From a checkpoint of a small image deblurring model: width 320, 48542 training examples.
Rows from block 3, named by matrix and row number. Rows with one number belong to one neuron. Each number is 50 + 12 x the weight over its row's rms, rounded and kept within 0 to 99. All counts start at 0. After the name is the row's rms in percent of the matrix's.
# fc1: MLP up (model.blocks.3.mlp.fc1.weight, 960x320), inputs 0-106
# fc2: MLP down (model.blocks.3.mlp.fc2.weight, 320x960, transposed), outputs 0-106
fc1.301 104:59 48 64 34 49 48 63 48 53 32 50 51 57 58 41 43 42 36 73 53 51 48 44 68 39 51 33 31 47 51 38 59 47 46 65 46 40 53 72 36 47 51 43 45 60 63 42 35 62 73 67 51 31 55 98 58 53 48 45 45 39 56 45 41 53 63 33 51 47 56 29 49 41 54 55 61 60 35 49 45 55 36 57 60 53 42 49 46 39 55 54 49 50 47 36 67 63 46 71 65 33 70 50 49 71 66 34
fc1.302 096:42 69 27 62 73 71 33 54 57 61 53 58 60 57 32 65 38 46 56 50 27 64 59 36 47 63 69 36 35 36 69 39 32 62 59 52 78 50 40 68 43 40 49 50 58 56 35 44 60 47 44 55 56 36 76 46 48 60 47 77 55 67 58 54 61 30 57 42 47 70 65 45 57 39 47 45 41 60 57 36 53 37 64 50 55 47 58 63 66 57 58 55 20 28 44 53 45 52 41 32 51 53 32 51 48 55 45
fc1.303 085:25 41 26 61 42 56 53 35 43 47 66 57 43 31 45 45 54 42 55 56 67 36 55 55 34 33 46 63 51 53 42 50 39 53 43 52 51 31 52 50 47 49 53 40 31 34 64 49 42 56 38 53 55 68 47 36 34 63 59 34 43 57 57 52 42 34 41 45 51 52 42 46 49 59 49 51 66 56 77 53 56 34 47 47 54 46 49 53 73 54 39 48 74 47 42 40 62 46 49 45 59 51 70 46 49 42 38
fc1.304 101:36 56 56 67 44 53 47 56 34 36 45 50 44 39 30 72 40 38 53 26 41 46 36 59 57 45 50 44 46 59 41 56 62 58 53 58 59 38 31 52 60 55 63 20 26 41 40 67 58 74 42 70 49 32 53 30 58 46 54 56 44 74 71 43 33 66 49 62 61 68 52 54 57 39 48 66 44 38 43 69 50 34 37 59 35 63 55 64 64 59 70 25 72 43 58 54 75 40 45 38 28 53 50 39 43 43 62
fc1.305 094:50 68 53 33 35 68 41 56 76 44 70 39 37 39 56 48 44 52 71 62 36 79 29 42 53 74 52 50 43 38 72 52 39 53 75 39 38 28 56 34 22 51 48 55 61 55 53 54 57 30 48 31 61 26 45 47 50 59 52 60 46 70 46 42 30 62 57 41 57 56 50 60 48 45 45 40 38 44 45 57 63 33 81 59 76 57 57 56 35 54 40 53 62 43 43 56 71 62 66 48 54 64 38 51 55 56 46
fc1.306 129:42 54 50 70 43 47 49 44 51 52 57 49 55 49 56 57 58 54 53 64 48 64 78 55 62 72 39 60 55 39 41 58 64 44 57 74 39 36 55 34 63 49 28 72 38 39 50 61 47 57 56 58 30 56 53 50 61 50 39 44 52 47 43 44 48 69 53 54 47 52 49 45 53 42 43 40 50 52 53 54 47 34 62 50 59 65 59 56 53 54 68 27 12 71 60 56 46 50 38 58 37 74 70 28 62 22 76
fc1.307 115:55 50 67 38 38 36 79 56 39 47 60 39 35 38 57 41 78 46 41 52 52 84 58 27 55 28 45 49 19 38 68 45 57 63 35 58 33 47 50 57 40 57 52 51 42 52 60 55 46 68 50 26 59 45 62 57 58 63 33 41 53 19 46 45 45 38 55 45 53 49 63 68 43 49 50 48 48 40 48 39 43 50 46 40 41 53 54 60 39 47 59 48 48 47 29 51 56 56 51 53 49 49 56 40 51 31 57
fc1.308 099:57 42 54 30 44 50 50 61 40 60 52 52 40 60 97 47 37 52 42 56 45 58 46 34 29 54 28 75 62 54 56 31 81 43 75 35 38 65 42 53 60 25 35 51 58 66 47 55 19 72 65 37 35 31 40 56 48 47 37 52 46 63 46 20 68 54 53 50 53 55 29 57 65 56 57 60 48 50 79 52 30 54 49 57 58 52 47 60 48 44 53 51 47 36 41 52 46 33 57 62 48 51 49 47 48 30 51
fc1.309 105:38 47 54 43 53 30 48 52 36 34 41 45 55 63 46 37 52 23 47 41 43 47 37 65 40 57 65 48 60 51 60 60 47 54 44 45 54 44 37 32 59 54 59 43 53 55 51 45 44 32 58 69 41 45 53 37 59 70 60 46 49 33 45 42 45 62 62 57 70 34 72 44 73 58 45 42 64 55 57 44 49 54 39 64 32 54 48 50 56 52 32 49 41 41 52 41 69 53 65 44 47 50 44 73 36 63 37
fc1.310 090:44 29 73 62 54 68 31 37 51 60 52 45 65 36 64 58 69 64 56 50 65 25 40 52 63 31 37 40 64 65 39 52 31 54 51 60 59 47 59 56 60 62 70 67 58 15 60 40 51 38 63 67 41 60 25 57 52 50 45 46 39 63 39 29 49 37 47 51 31 41 54 58 65 48 55 54 40 72 45 46 56 37 60 49 48 61 30 64 58 56 54 49 83 63 47 48 57 41 33 58 23 63 49 47 55 36 77
fc1.311 109:23 58 51 54 45 43 77 58 53 55 40 43 31 59 66 33 61 48 46 22 63 27 55 83 64 64 54 44 54 42 43 61 57 48 34 59 63 72 74 57 68 43 66 52 56 40 48 51 44 68 53 47 66 51 55 55 43 63 72 25 40 38 64 52 61 43 35 65 57 48 44 35 60 48 50 24 52 66 67 33 41 65 34 48 42 53 41 40 56 33 52 57 46 68 54 45 58 46 38 39 48 54 29 57 57 68 54
fc1.312 089:69 45 27 50 49 56 55 47 63 14 37 57 66 55 51 34 43 62 61 32 46 36 40 56 35 64 41 61 54 55 57 62 50 45 64 33 70 27 36 43 71 54 33 50 94 64 46 41 40 53 63 42 40 58 52 55 65 41 55 55 53 57 32 50 43 64 69 36 54 53 50 56 53 91 68 36 59 67 60 58 46 51 66 51 45 60 61 51 54 60 71 37 34 26 56 56 42 55 55 30 72 39 58 60 54 37 66
fc1.313 102:53 33 59 38 46 63 48 35 60 32 68 44 57 45 28 57 48 41 43 66 64 49 67 41 75 33 40 50 62 63 48 51 47 60 34 55 37 31 60 61 65 40 29 51 59 40 51 41 72 45 60 38 67 64 46 42 48 49 46 33 51 67 64 52 76 58 47 45 39 61 47 61 33 42 57 46 53 53 39 44 64 47 59 33 72 46 48 47 32 62 51 40 53 51 45 53 43 45 43 54 58 55 46 68 57 42 39
fc1.314 093:44 27 51 53 46 27 61 50 29 61 32 43 40 65 60 36 40 45 64 47 65 48 63 57 47 37 40 52 64 55 40 49 69 35 31 44 57 38 22 42 73 40 57 48 15 62 62 49 26 41 55 58 56 57 23 46 49 67 44 50 40 37 39 22 50 57 58 46 50 49 50 34 56 79 33 58 54 50 40 32 36 42 48 43 68 48 65 54 52 56 53 51 74 65 46 49 40 47 49 38 31 53 53 40 22 37 50
fc1.315 096:74 47 47 47 47 61 44 36 58 35 60 37 47 58 41 40 55 62 57 31 38 71 55 45 56 50 54 54 42 41 52 73 40 66 67 43 42 64 59 49 41 51 48 45 76 46 36 74 61 56 47 38 65 36 55 44 50 44 56 47 49 55 51 54 59 59 55 44 54 52 46 47 60 47 57 38 53 66 58 44 30 63 82 51 56 50 41 50 28 43 47 57 41 53 50 55 53 75 65 40 54 47 48 43 54 44 52
fc1.316 095:45 41 83 36 58 50 59 49 55 61 57 68 25 60 80 49 48 56 43 37 48 52 33 42 35 33 67 50 46 56 50 72 43 40 75 30 41 45 59 51 48 45 39 54 71 61 46 48 44 39 52 59 60 37 39 43 54 49 27 48 52 68 47 27 39 55 47 53 54 53 41 36 54 50 44 46 56 56 47 63 52 50 55 52 46 54 64 56 76 46 32 46 59 63 49 53 48 53 35 93 54 35 31 38 59 56 46
fc1.317 094:21 40 87 71 47 54 53 63 38 55 49 50 46 44 41 46 49 48 62 44 49 48 43 53 54 37 63 55 77 54 49 50 52 56 41 66 72 46 51 62 70 62 47 61 41 50 41 63 38 49 34 42 49 53 50 59 46 43 54 61 36 61 52 35 57 39 47 61 45 50 47 50 72 66 42 47 48 58 83 53 49 64 48 41 60 54 56 48 54 31 54 39 69 59 63 57 55 58 26 36 44 44 52 32 59 33 70
fc1.318 105:54 56 49 72 60 32 64 29 33 35 18 44 70 62 42 56 44 64 53 70 48 39 80 49 44 73 76 48 38 59 54 38 46 59 46 35 35 65 55 41 51 57 49 30 39 36 46 62 38 53 49 60 46 47 50 66 44 52 48 44 42 38 70 57 45 55 61 56 35 42 66 57 42 33 63 38 39 42 57 31 63 47 35 49 46 22 64 44 43 46 43 61 44 35 68 53 31 51 70 54 24 51 48 33 49 53 31
fc1.319 099:38 43 60 52 32 40 44 47 17 49 44 61 48 54 41 26 40 53 61 66 37 50 68 41 37 42 58 39 46 55 55 56 54 54 41 51 47 70 58 51 29 66 35 43 37 58 53 39 42 51 53 68 36 59 47 34 37 73 51 40 64 42 47 37 55 72 39 56 69 42 58 56 34 25 60 76 49 52 34 50 62 46 64 55 56 53 62 48 28 49 24 53 41 48 41 50 66 46 57 53 45 49 39 43 41 53 51
fc1.320 120:57 57 69 51 40 59 46 34 47 44 55 56 53 31 24 51 65 41 59 51 55 62 49 67 49 57 57 66 87 52 54 68 68 43 42 71 66 55 57 47 46 54 53 47 59 48 52 49 50 80 48 50 44 32 48 41 18 35 53 28 32 35 29 38 47 43 61 54 54 41 55 46 52 40 47 34 60 33 46 52 38 47 36 57 29 73 42 43 39 35 56 47 69 80 22 54 63 57 65 52 52 44 52 31 59 57 63
fc1.321 095:53 40 75 28 43 35 41 41 67 31 63 56 23 50 56 54 72 49 52 42 56 57 48 56 40 15 23 45 62 49 34 46 57 54 47 50 51 79 52 46 52 39 59 60 47 45 65 46 53 37 49 72 65 38 54 53 64 52 47 34 37 61 66 56 50 39 39 55 50 53 47 39 39 48 48 59 68 55 32 43 54 61 39 55 51 52 54 51 58 68 57 47 65 73 41 61 39 42 39 50 66 47 64 55 51 55 51
fc1.322 090:54 52 42 44 56 43 46 40 53 44 44 49 54 60 31 35 42 46 33 55 45 34 42 46 49 36 58 47 64 49 50 35 56 45 39 76 35 49 34 52 59 52 47 45 25 59 77 69 44 42 46 52 35 58 54 55 43 37 61 48 59 60 62 40 53 48 66 46 55 39 53 44 48 70 47 62 63 37 56 31 39 55 33 54 49 38 15 31 64 48 67 63 49 59 51 61 69 72 42 41 45 41 61 53 52 64 51
fc1.323 098:44 57 42 63 49 57 47 42 41 44 61 46 66 54 34 50 73 35 47 56 41 42 54 66 53 38 34 47 28 51 47 48 57 50 57 58 40 36 45 67 46 52 43 60 58 49 31 40 61 17 43 59 49 54 57 36 48 41 56 59 55 68 55 60 51 43 53 41 43 61 19 66 63 56 65 79 49 34 67 55 74 49 49 50 29 47 38 29 75 61 43 37 46 45 74 51 80 62 45 63 60 56 49 45 47 65 68
fc1.324 097:33 41 39 59 43 53 56 51 59 41 53 46 35 62 34 54 44 36 70 60 44 50 42 35 44 43 40 40 49 63 52 46 47 52 50 44 48 52 55 46 71 46 61 52 47 43 47 40 34 54 55 56 33 55 82 38 42 45 36 49 54 68 42 59 46 65 37 44 44 29 61 50 49 45 37 62 62 68 61 42 64 45 30 37 37 49 52 61 63 29 79 51 63 34 34 55 62 56 62 43 34 52 44 61 37 38 57
fc1.325 185:77 62 35 55 62 50 47 28 36 14 51 50 53 43 51 31 60 47 59 54 64 59 68 38 59 50 51 50 35 60 46 68 59 45 43 42 45 31 54 44 48 53 45 66 51 50 55 42 56 34 44 60 46 45 43 47 43 82 35 53 48 12 23 39 49 60 57 61 40 41 64 53 56 35 55 35 54 48 67 35 52 37 65 49 45 20 55 49 46 38 34 42 61 31 27 67 52 53 46 52 84 66 72 24 61 46 50
fc1.326 088:44 45 46 54 62 33 31 45 60 48 29 57 47 58 37 52 63 37 60 47 63 58 46 54 35 35 50 56 38 49 45 31 50 36 34 55 54 49 47 43 39 31 84 50 24 50 55 73 47 47 42 46 54 56 44 55 48 57 46 60 26 67 39 52 55 31 59 53 35 43 55 63 54 46 51 55 57 28 46 41 55 51 27 63 52 41 46 54 67 50 48 52 20 45 39 49 28 59 31 47 37 52 37 48 37 59 59
fc1.327 101:54 43 52 58 46 30 62 60 45 59 50 50 59 64 66 23 52 59 53 47 52 37 62 52 66 53 52 54 47 68 52 46 56 48 49 39 43 54 58 50 15 40 49 68 40 36 38 40 43 68 33 51 39 52 52 40 39 47 57 52 47 42 41 52 52 55 71 56 54 56 67 68 70 45 53 38 58 50 57 33 59 39 61 47 49 50 68 65 42 71 20 21 45 66 54 51 45 29 40 45 52 71 48 63 55 44 55
fc1.328 101:29 45 55 34 42 52 46 43 43 40 52 63 58 67 39 40 43 39 38 43 59 27 37 58 25 40 58 72 69 72 35 28 37 47 59 63 42 54 50 57 53 40 62 49 53 45 56 54 41 23 62 65 75 45 48 47 49 63 54 37 46 42 61 52 53 43 64 35 45 41 47 36 64 35 45 53 45 50 48 34 54 34 41 34 53 49 40 43 61 53 54 61 60 58 48 52 47 57 55 31 51 48 49 53 50 37 61
fc1.329 103:45 56 77 38 63 42 62 49 36 56 36 44 43 54 43 43 55 56 45 55 33 42 65 44 41 43 68 45 44 64 47 42 34 52 49 50 62 66 44 57 56 49 36 35 40 56 51 39 61 79 47 53 52 35 58 34 50 40 44 51 66 61 57 56 54 42 55 35 50 62 55 40 49 42 28 56 69 59 49 58 29 37 31 51 39 48 68 54 42 60 74 49 54 63 37 36 56 29 35 38 39 57 45 69 36 38 40
fc1.330 092:57 67 61 57 34 58 48 32 45 59 48 46 49 29 68 67 41 40 37 70 45 56 56 39 42 37 35 49 37 53 57 41 18 58 52 27 34 52 48 56 41 43 54 55 48 63 51 38 49 38 79 55 50 37 61 60 34 51 55 50 42 50 43 68 54 51 56 70 57 62 47 36 55 60 63 48 40 39 44 62 48 57 54 64 52 30 51 52 46 45 68 44 71 31 60 35 80 58 60 58 55 56 48 21 58 54 24
fc1.331 101:54 44 46 37 44 53 50 40 51 50 31 40 70 67 57 52 38 54 37 42 46 52 43 50 35 45 62 64 67 34 41 44 53 61 65 59 70 43 36 58 75 59 50 50 47 58 41 71 54 58 53 67 48 36 37 38 56 49 62 49 44 46 55 42 71 46 64 52 45 45 65 35 75 61 44 56 28 59 66 29 44 57 47 37 66 68 43 40 41 57 56 63 61 34 55 57 61 57 50 45 43 62 60 66 38 55 55
fc1.332 089:52 67 57 73 44 63 55 54 50 41 41 58 45 56 74 49 64 49 44 46 47 56 47 45 54 61 55 58 38 35 50 69 46 44 48 49 39 79 45 46 22 41 47 53 63 54 63 51 56 57 35 46 61 31 45 62 45 54 37 40 43 40 57 42 44 53 56 59 54 57 57 48 44 45 50 42 34 51 47 47 49 66 37 54 29 59 61 53 44 61 41 41 54 36 57 33 41 53 47 20 58 74 75 42 47 42 49
fc2.301 112:38 46 46 47 62 48 77 35 32 50 49 28 58 46 65 40 79 25 62 40 27 57 56 53 44 52 61 42 39 60 59 47 37 54 41 36 54 61 47 75 46 47 67 32 46 40 53 73 30 56 43 49 61 37 51 46 64 48 45 46 51 48 46 31 34 39 57 52 58 52 45 31 55 55 34 72 64 61 49 49 33 71 28 61 54 50 65 51 60 44 51 54 49 47 46 46 72 35 55 48 57 38 54 20 57 56 33
fc2.302 072:55 62 40 71 46 42 35 48 54 55 34 70 74 50 55 55 66 51 65 40 53 44 69 60 63 48 52 53 66 69 60 50 56 38 28 62 36 52 67 76 63 48 29 56 55 78 66 60 47 62 36 45 33 53 62 49 41 39 35 48 53 55 49 58 45 72 51 49 25 82 51 52 30 49 48 53 41 49 36 45 65 49 52 52 41 34 75 39 66 50 46 24 59 66 50 22 44 55 44 21 59 32 46 42 45 59 43
fc2.303 099:40 48 37 43 52 48 47 62 30 57 29 27 65 66 54 19 51 33 68 61 50 70 51 69 45 61 51 63 51 53 37 53 68 32 74 45 34 49 47 19 61 39 46 47 48 56 31 51 54 69 47 42 41 36 48 42 68 49 58 53 68 46 62 29 55 59 60 36 64 47 54 54 58 71 77 40 47 43 35 51 43 57 36 76 25 42 38 71 42 56 69 54 51 77 24 59 57 46 45 72 70 42 40 45 42 45 48
fc2.304 103:65 57 62 40 56 51 38 63 44 47 46 52 35 50 42 50 44 41 38 40 53 53 37 44 48 24 52 35 63 53 62 54 44 68 54 48 57 53 58 43 43 56 42 56 38 47 51 26 58 47 49 28 27 46 61 49 46 55 53 45 59 49 44 62 62 68 57 42 60 29 49 56 41 45 44 54 57 56 54 47 46 42 58 42 53 51 32 70 46 43 52 35 43 28 66 51 49 55 33 47 70 63 50 81 51 39 71
fc2.305 112:72 54 39 46 62 53 41 37 59 51 34 58 52 30 53 71 57 57 42 57 61 38 39 14 47 41 56 52 55 41 61 45 38 42 42 52 36 62 46 56 50 41 63 31 56 58 42 37 57 36 37 32 55 57 48 48 58 45 57 27 42 60 66 64 52 54 45 64 63 62 54 63 45 44 58 54 73 33 50 44 69 57 53 53 22 42 45 53 42 62 62 53 44 15 45 56 56 54 77 36 43 72 46 57 42 53 34
fc2.306 098:73 53 39 64 56 51 41 40 39 65 48 50 60 48 65 60 46 40 39 39 51 59 67 64 53 30 34 45 65 20 33 33 51 42 71 54 33 55 47 56 41 77 40 55 32 52 53 46 59 56 42 41 50 58 66 41 32 58 44 51 39 47 60 77 51 61 52 59 61 38 41 65 54 54 41 29 39 40 60 61 38 54 35 34 08 58 51 33 49 52 66 61 32 36 44 38 32 56 64 33 63 45 46 66 43 55 62
fc2.307 116:51 62 54 32 50 47 61 47 31 58 53 40 50 61 42 54 46 42 37 76 32 37 45 49 29 73 40 66 71 58 49 48 42 43 65 70 46 65 40 54 44 62 61 57 52 48 66 48 46 67 46 34 72 65 43 56 52 49 39 56 46 43 43 78 62 36 30 42 48 70 59 50 74 64 48 64 68 38 56 47 46 62 54 58 39 43 49 31 50 32 53 64 68 51 35 62 45 56 66 63 61 39 50 55 42 58 37
fc2.308 099:31 52 40 55 64 47 41 68 43 61 57 36 47 64 62 32 51 61 54 63 41 73 38 46 73 47 49 38 40 65 57 43 53 49 61 31 60 47 46 46 59 35 65 48 68 46 65 30 56 62 52 40 52 70 45 57 32 46 53 39 47 76 64 25 37 51 77 48 56 59 75 30 59 42 57 32 59 59 23 67 56 55 37 69 39 52 61 58 48 43 51 45 48 60 37 73 41 75 62 75 45 54 63 47 51 65 65
fc2.309 107:37 50 55 39 61 66 32 50 55 45 51 45 45 46 56 55 43 42 68 46 51 48 68 59 46 53 56 44 30 54 67 49 69 27 44 38 77 43 30 41 59 52 71 37 55 40 50 51 63 26 58 67 30 34 41 57 62 45 57 63 45 36 44 64 65 52 40 63 47 39 40 41 46 62 26 50 37 52 54 56 44 36 61 42 54 62 55 49 26 66 47 40 65 38 50 49 55 34 66 50 45 44 47 43 44 34 53
fc2.310 074:43 43 50 42 40 66 49 72 40 25 46 50 50 39 41 65 57 44 63 50 39 17 46 32 69 35 48 61 35 53 50 90 59 46 52 66 47 57 53 46 38 51 43 48 59 51 42 59 54 41 55 53 42 51 52 42 28 36 38 59 55 60 50 59 59 54 41 52 62 70 57 55 47 55 46 35 37 39 41 39 47 65 40 42 47 35 54 58 69 48 44 44 66 41 52 34 47 30 40 39 68 39 54 54 42 69 27
fc2.311 097:52 62 54 50 32 63 45 56 49 40 47 46 34 44 48 60 48 37 72 49 62 68 64 38 55 64 44 47 61 47 37 41 92 29 46 41 50 33 44 33 60 46 58 69 60 43 56 34 44 41 66 61 49 52 34 67 47 32 59 45 48 39 63 38 46 57 42 62 53 50 56 42 53 49 48 48 40 49 47 26 45 47 45 68 60 62 50 48 57 63 57 75 47 78 67 40 71 42 54 50 35 49 48 58 53 51 49
fc2.312 064:48 43 70 64 49 48 65 64 66 30 54 48 38 48 54 60 52 71 29 57 67 53 50 31 60 40 51 44 46 56 57 42 28 34 44 34 62 29 42 59 33 70 43 39 62 51 30 44 42 38 51 46 53 28 52 62 41 59 53 30 48 54 54 50 52 38 61 26 47 47 61 81 34 49 39 36 42 51 38 65 76 32 42 35 56 54 56 40 43 48 45 58 45 57 74 46 26 36 62 47 44 58 45 32 73 32 54
fc2.313 101:21 56 46 49 53 44 53 44 55 69 62 62 53 39 52 64 71 42 41 52 46 33 49 28 20 47 62 35 26 19 56 68 44 63 51 57 58 70 41 38 34 40 66 37 55 39 52 52 25 43 51 35 45 49 69 54 75 57 26 72 37 55 30 65 23 58 50 52 54 68 35 64 42 84 41 59 66 54 65 40 26 44 43 61 57 39 41 51 46 33 60 61 43 49 37 32 59 40 63 48 49 57 49 44 46 50 70
fc2.314 100:29 42 45 46 55 45 70 42 37 47 37 39 33 43 52 46 55 56 45 68 42 55 50 50 51 39 79 51 49 57 27 50 77 68 60 42 44 60 32 57 61 51 34 38 40 55 45 56 36 48 56 82 33 67 26 44 42 52 64 58 51 50 53 47 39 69 55 50 74 44 45 09 70 64 54 61 54 51 36 33 26 52 57 49 68 58 33 66 70 61 39 60 53 44 44 74 61 44 35 57 64 37 36 46 49 70 37
fc2.315 104:49 51 60 39 54 58 57 39 48 57 58 56 32 32 45 41 37 62 52 51 75 27 46 38 58 51 62 58 42 58 46 73 47 44 48 56 56 56 45 67 37 52 66 28 55 53 60 58 43 40 45 35 33 46 31 44 41 49 66 46 43 46 37 58 40 35 45 58 52 53 65 51 63 62 43 58 38 57 61 54 55 47 43 44 81 64 61 51 37 40 64 44 65 58 63 36 50 59 69 35 39 42 65 44 45 58 43
fc2.316 099:55 48 50 36 37 30 48 53 58 49 39 59 40 50 42 62 64 59 44 48 55 31 50 56 53 77 48 46 41 47 69 73 38 49 28 57 39 49 53 57 71 46 78 55 57 38 48 52 49 41 42 64 62 73 38 34 63 45 51 57 23 40 49 68 70 58 53 34 45 64 75 54 56 52 36 61 37 47 55 63 62 45 61 43 36 54 51 35 43 72 78 23 33 58 51 64 48 57 70 71 59 49 44 40 44 46 41
fc2.317 104:23 33 63 65 35 42 31 43 55 43 64 49 66 65 52 67 43 51 64 52 49 60 35 50 61 36 49 66 42 53 37 56 64 46 44 64 44 63 34 33 43 44 56 72 60 70 39 60 33 68 47 57 40 46 50 55 46 34 64 53 64 54 65 64 29 49 56 58 44 57 36 46 57 58 61 46 38 41 48 62 51 45 60 66 62 46 53 52 47 51 55 46 50 58 48 45 66 58 33 37 55 64 42 40 61 67 46
fc2.318 113:50 54 78 64 66 32 60 64 43 51 55 59 36 37 42 56 45 87 41 39 60 41 47 53 59 32 54 30 55 37 68 45 54 47 57 43 63 59 60 56 43 29 47 53 58 41 43 61 69 49 52 64 47 53 44 67 34 64 61 62 63 41 49 49 37 54 62 55 47 61 35 55 54 41 57 53 62 55 57 55 47 37 58 55 58 55 66 47 34 60 61 60 56 52 55 55 46 43 62 42 29 54 64 65 44 25 59
fc2.319 093:43 58 48 47 86 53 43 68 31 37 51 27 42 40 47 65 64 28 49 37 53 47 53 45 56 35 61 52 32 52 52 57 52 66 65 46 64 60 47 48 48 56 55 38 39 28 50 77 54 30 68 50 40 46 49 48 70 23 68 79 62 53 48 60 38 45 46 60 73 34 54 47 64 66 37 52 36 61 54 38 16 33 56 50 48 66 53 51 43 58 69 43 55 38 49 46 64 50 52 52 55 55 53 46 53 47 68
fc2.320 108:53 51 40 59 52 54 58 63 59 48 62 51 22 54 47 70 56 60 87 56 63 63 55 47 41 43 47 51 47 46 45 51 75 57 56 54 47 42 51 32 20 44 47 61 52 38 47 40 45 56 53 57 41 47 52 37 66 47 48 27 55 42 56 61 44 70 64 54 37 48 54 57 53 05 60 44 30 55 44 29 67 47 40 73 53 60 69 44 51 63 54 53 47 55 54 56 77 28 44 39 42 27 46 62 44 19 63
fc2.321 105:51 42 47 37 30 55 47 55 66 45 57 69 50 48 51 61 29 47 43 70 41 39 43 45 69 72 35 58 37 32 45 73 63 30 41 47 21 59 38 40 47 49 82 62 67 54 36 46 43 52 49 50 51 71 44 58 48 62 49 51 40 64 40 60 55 55 36 46 37 44 54 57 45 53 52 71 48 41 46 46 54 43 51 41 65 62 54 58 54 40 73 55 51 72 58 46 27 45 59 69 51 42 54 56 62 42 52
fc2.322 095:31 44 56 72 37 50 41 64 39 31 48 46 39 52 31 47 21 63 46 67 77 53 41 56 63 53 59 69 46 48 55 34 73 53 56 72 43 38 35 47 46 50 45 68 44 72 47 41 62 62 80 40 41 53 40 59 55 40 51 56 63 63 41 64 60 49 36 54 45 52 37 65 62 42 76 53 56 52 56 56 54 36 61 64 48 53 57 61 57 52 46 52 60 26 53 67 55 55 46 78 45 61 33 68 58 46 56
fc2.323 104:44 50 66 39 63 54 46 46 55 72 49 38 49 49 60 24 33 45 46 41 48 53 60 51 51 42 62 72 74 58 44 38 66 33 53 46 23 56 56 43 49 46 48 51 31 41 59 45 61 55 52 40 39 53 34 63 40 47 56 42 65 59 45 60 71 38 62 45 34 44 57 50 45 41 46 39 60 61 46 53 72 55 31 65 39 53 33 47 38 52 42 39 50 51 53 54 38 52 57 57 58 51 64 65 61 38 42
fc2.324 120:63 55 49 77 58 53 37 55 37 31 33 52 46 55 58 53 37 62 31 24 47 36 57 76 46 28 58 58 44 60 43 53 76 57 47 57 75 50 53 39 46 49 47 40 52 50 54 44 55 50 61 50 65 23 41 38 53 28 43 52 26 47 50 19 48 35 62 45 56 22 43 41 41 60 33 42 31 62 31 20 23 41 65 65 57 41 69 52 70 43 45 57 43 56 39 45 62 44 43 44 38 46 46 20 39 85 31
fc2.325 183:48 48 86 52 47 54 62 61 33 39 50 41 41 55 57 72 56 66 25 29 64 37 60 51 40 27 55 52 49 47 57 36 47 46 51 48 59 41 30 35 52 32 55 50 52 33 42 45 43 42 47 71 50 66 50 52 52 51 76 46 54 56 48 39 44 46 61 67 69 60 57 43 74 58 31 47 54 51 54 43 46 49 69 19 58 44 47 20 26 67 55 66 59 55 53 46 47 31 37 57 00 63 51 63 55 34 76
fc2.326 064:54 47 30 26 66 48 51 58 57 58 49 41 70 62 46 44 31 33 71 62 42 53 60 67 47 63 39 47 58 63 53 41 46 41 60 53 25 61 64 43 52 75 35 54 53 54 48 52 37 66 47 46 55 47 46 48 47 59 33 57 71 55 71 30 41 68 60 41 54 41 62 45 43 54 58 43 28 60 52 65 38 40 47 55 23 57 45 49 50 51 58 43 57 70 55 48 22 60 26 58 48 42 49 37 68 46 53
fc2.327 117:45 45 29 52 27 45 53 46 51 44 59 49 59 40 51 75 35 60 59 49 50 51 27 42 40 42 54 59 45 42 52 52 55 54 45 61 37 44 54 40 53 54 35 62 60 69 51 51 60 50 33 52 67 40 52 51 52 47 42 72 41 55 74 70 38 61 49 74 38 77 60 61 49 75 58 32 41 41 43 50 47 28 51 46 51 24 56 61 35 65 71 33 69 69 43 29 53 47 40 61 50 48 65 38 48 51 41
fc2.328 092:53 42 66 47 76 61 42 61 57 36 62 49 67 51 58 40 52 39 56 47 53 64 45 61 56 49 51 53 23 26 53 69 60 67 28 65 33 48 47 41 41 24 45 66 42 54 31 52 75 32 57 33 15 74 33 54 41 56 39 83 34 60 39 36 39 55 59 60 34 23 44 46 57 64 54 46 53 61 54 69 48 54 51 67 51 51 44 38 44 50 45 69 55 45 46 57 54 46 58 56 42 48 61 62 36 41 81
fc2.329 115:66 39 76 65 45 60 46 64 57 27 48 52 37 50 35 70 61 46 44 49 55 58 57 36 49 46 49 48 60 55 56 51 34 53 36 49 39 58 58 28 60 61 58 78 56 31 36 66 40 46 35 34 46 37 49 40 39 47 49 29 48 49 29 52 53 43 39 34 46 46 36 63 69 45 58 47 53 36 46 39 61 54 47 51 40 42 53 49 52 61 49 58 29 35 24 49 58 50 00 39 32 38 63 62 52 49 44
fc2.330 102:49 51 40 45 46 57 37 59 55 55 39 34 67 55 61 53 61 43 69 47 52 53 58 45 38 53 43 36 57 50 41 39 58 44 17 37 41 59 34 53 54 51 70 67 50 35 38 76 50 56 68 38 69 59 59 39 70 39 50 42 45 69 45 41 63 50 53 65 40 59 46 64 47 35 63 61 42 30 46 42 40 64 57 48 69 45 75 37 67 66 48 86 51 58 43 35 71 56 43 66 52 45 56 48 67 35 52
fc2.331 107:39 55 47 44 59 54 33 63 58 46 71 40 69 66 50 32 41 60 57 73 50 58 52 35 72 55 65 49 38 63 53 42 64 66 46 37 56 44 40 51 54 53 74 45 42 55 49 43 79 36 41 53 54 58 42 57 42 54 58 33 56 41 40 56 40 52 56 20 35 42 35 27 42 49 61 41 99 49 43 38 44 64 39 52 71 49 39 56 53 44 25 76 57 58 38 43 51 66 48 53 50 66 46 50 61 36 74
fc2.332 092:51 38 16 67 64 46 48 50 37 42 52 58 41 41 32 48 37 32 40 55 60 65 52 54 58 48 56 44 54 37 50 62 41 38 50 33 53 65 60 50 30 36 55 54 52 31 45 47 49 49 50 47 49 47 47 50 54 62 43 47 45 52 41 50 52 53 45 53 69 71 48 64 50 48 51 49 46 45 52 55 66 58 38 32 54 78 33 49 27 37 73 41 42 47 60 64 64 47 48 27 62 41 31 58 53 49 52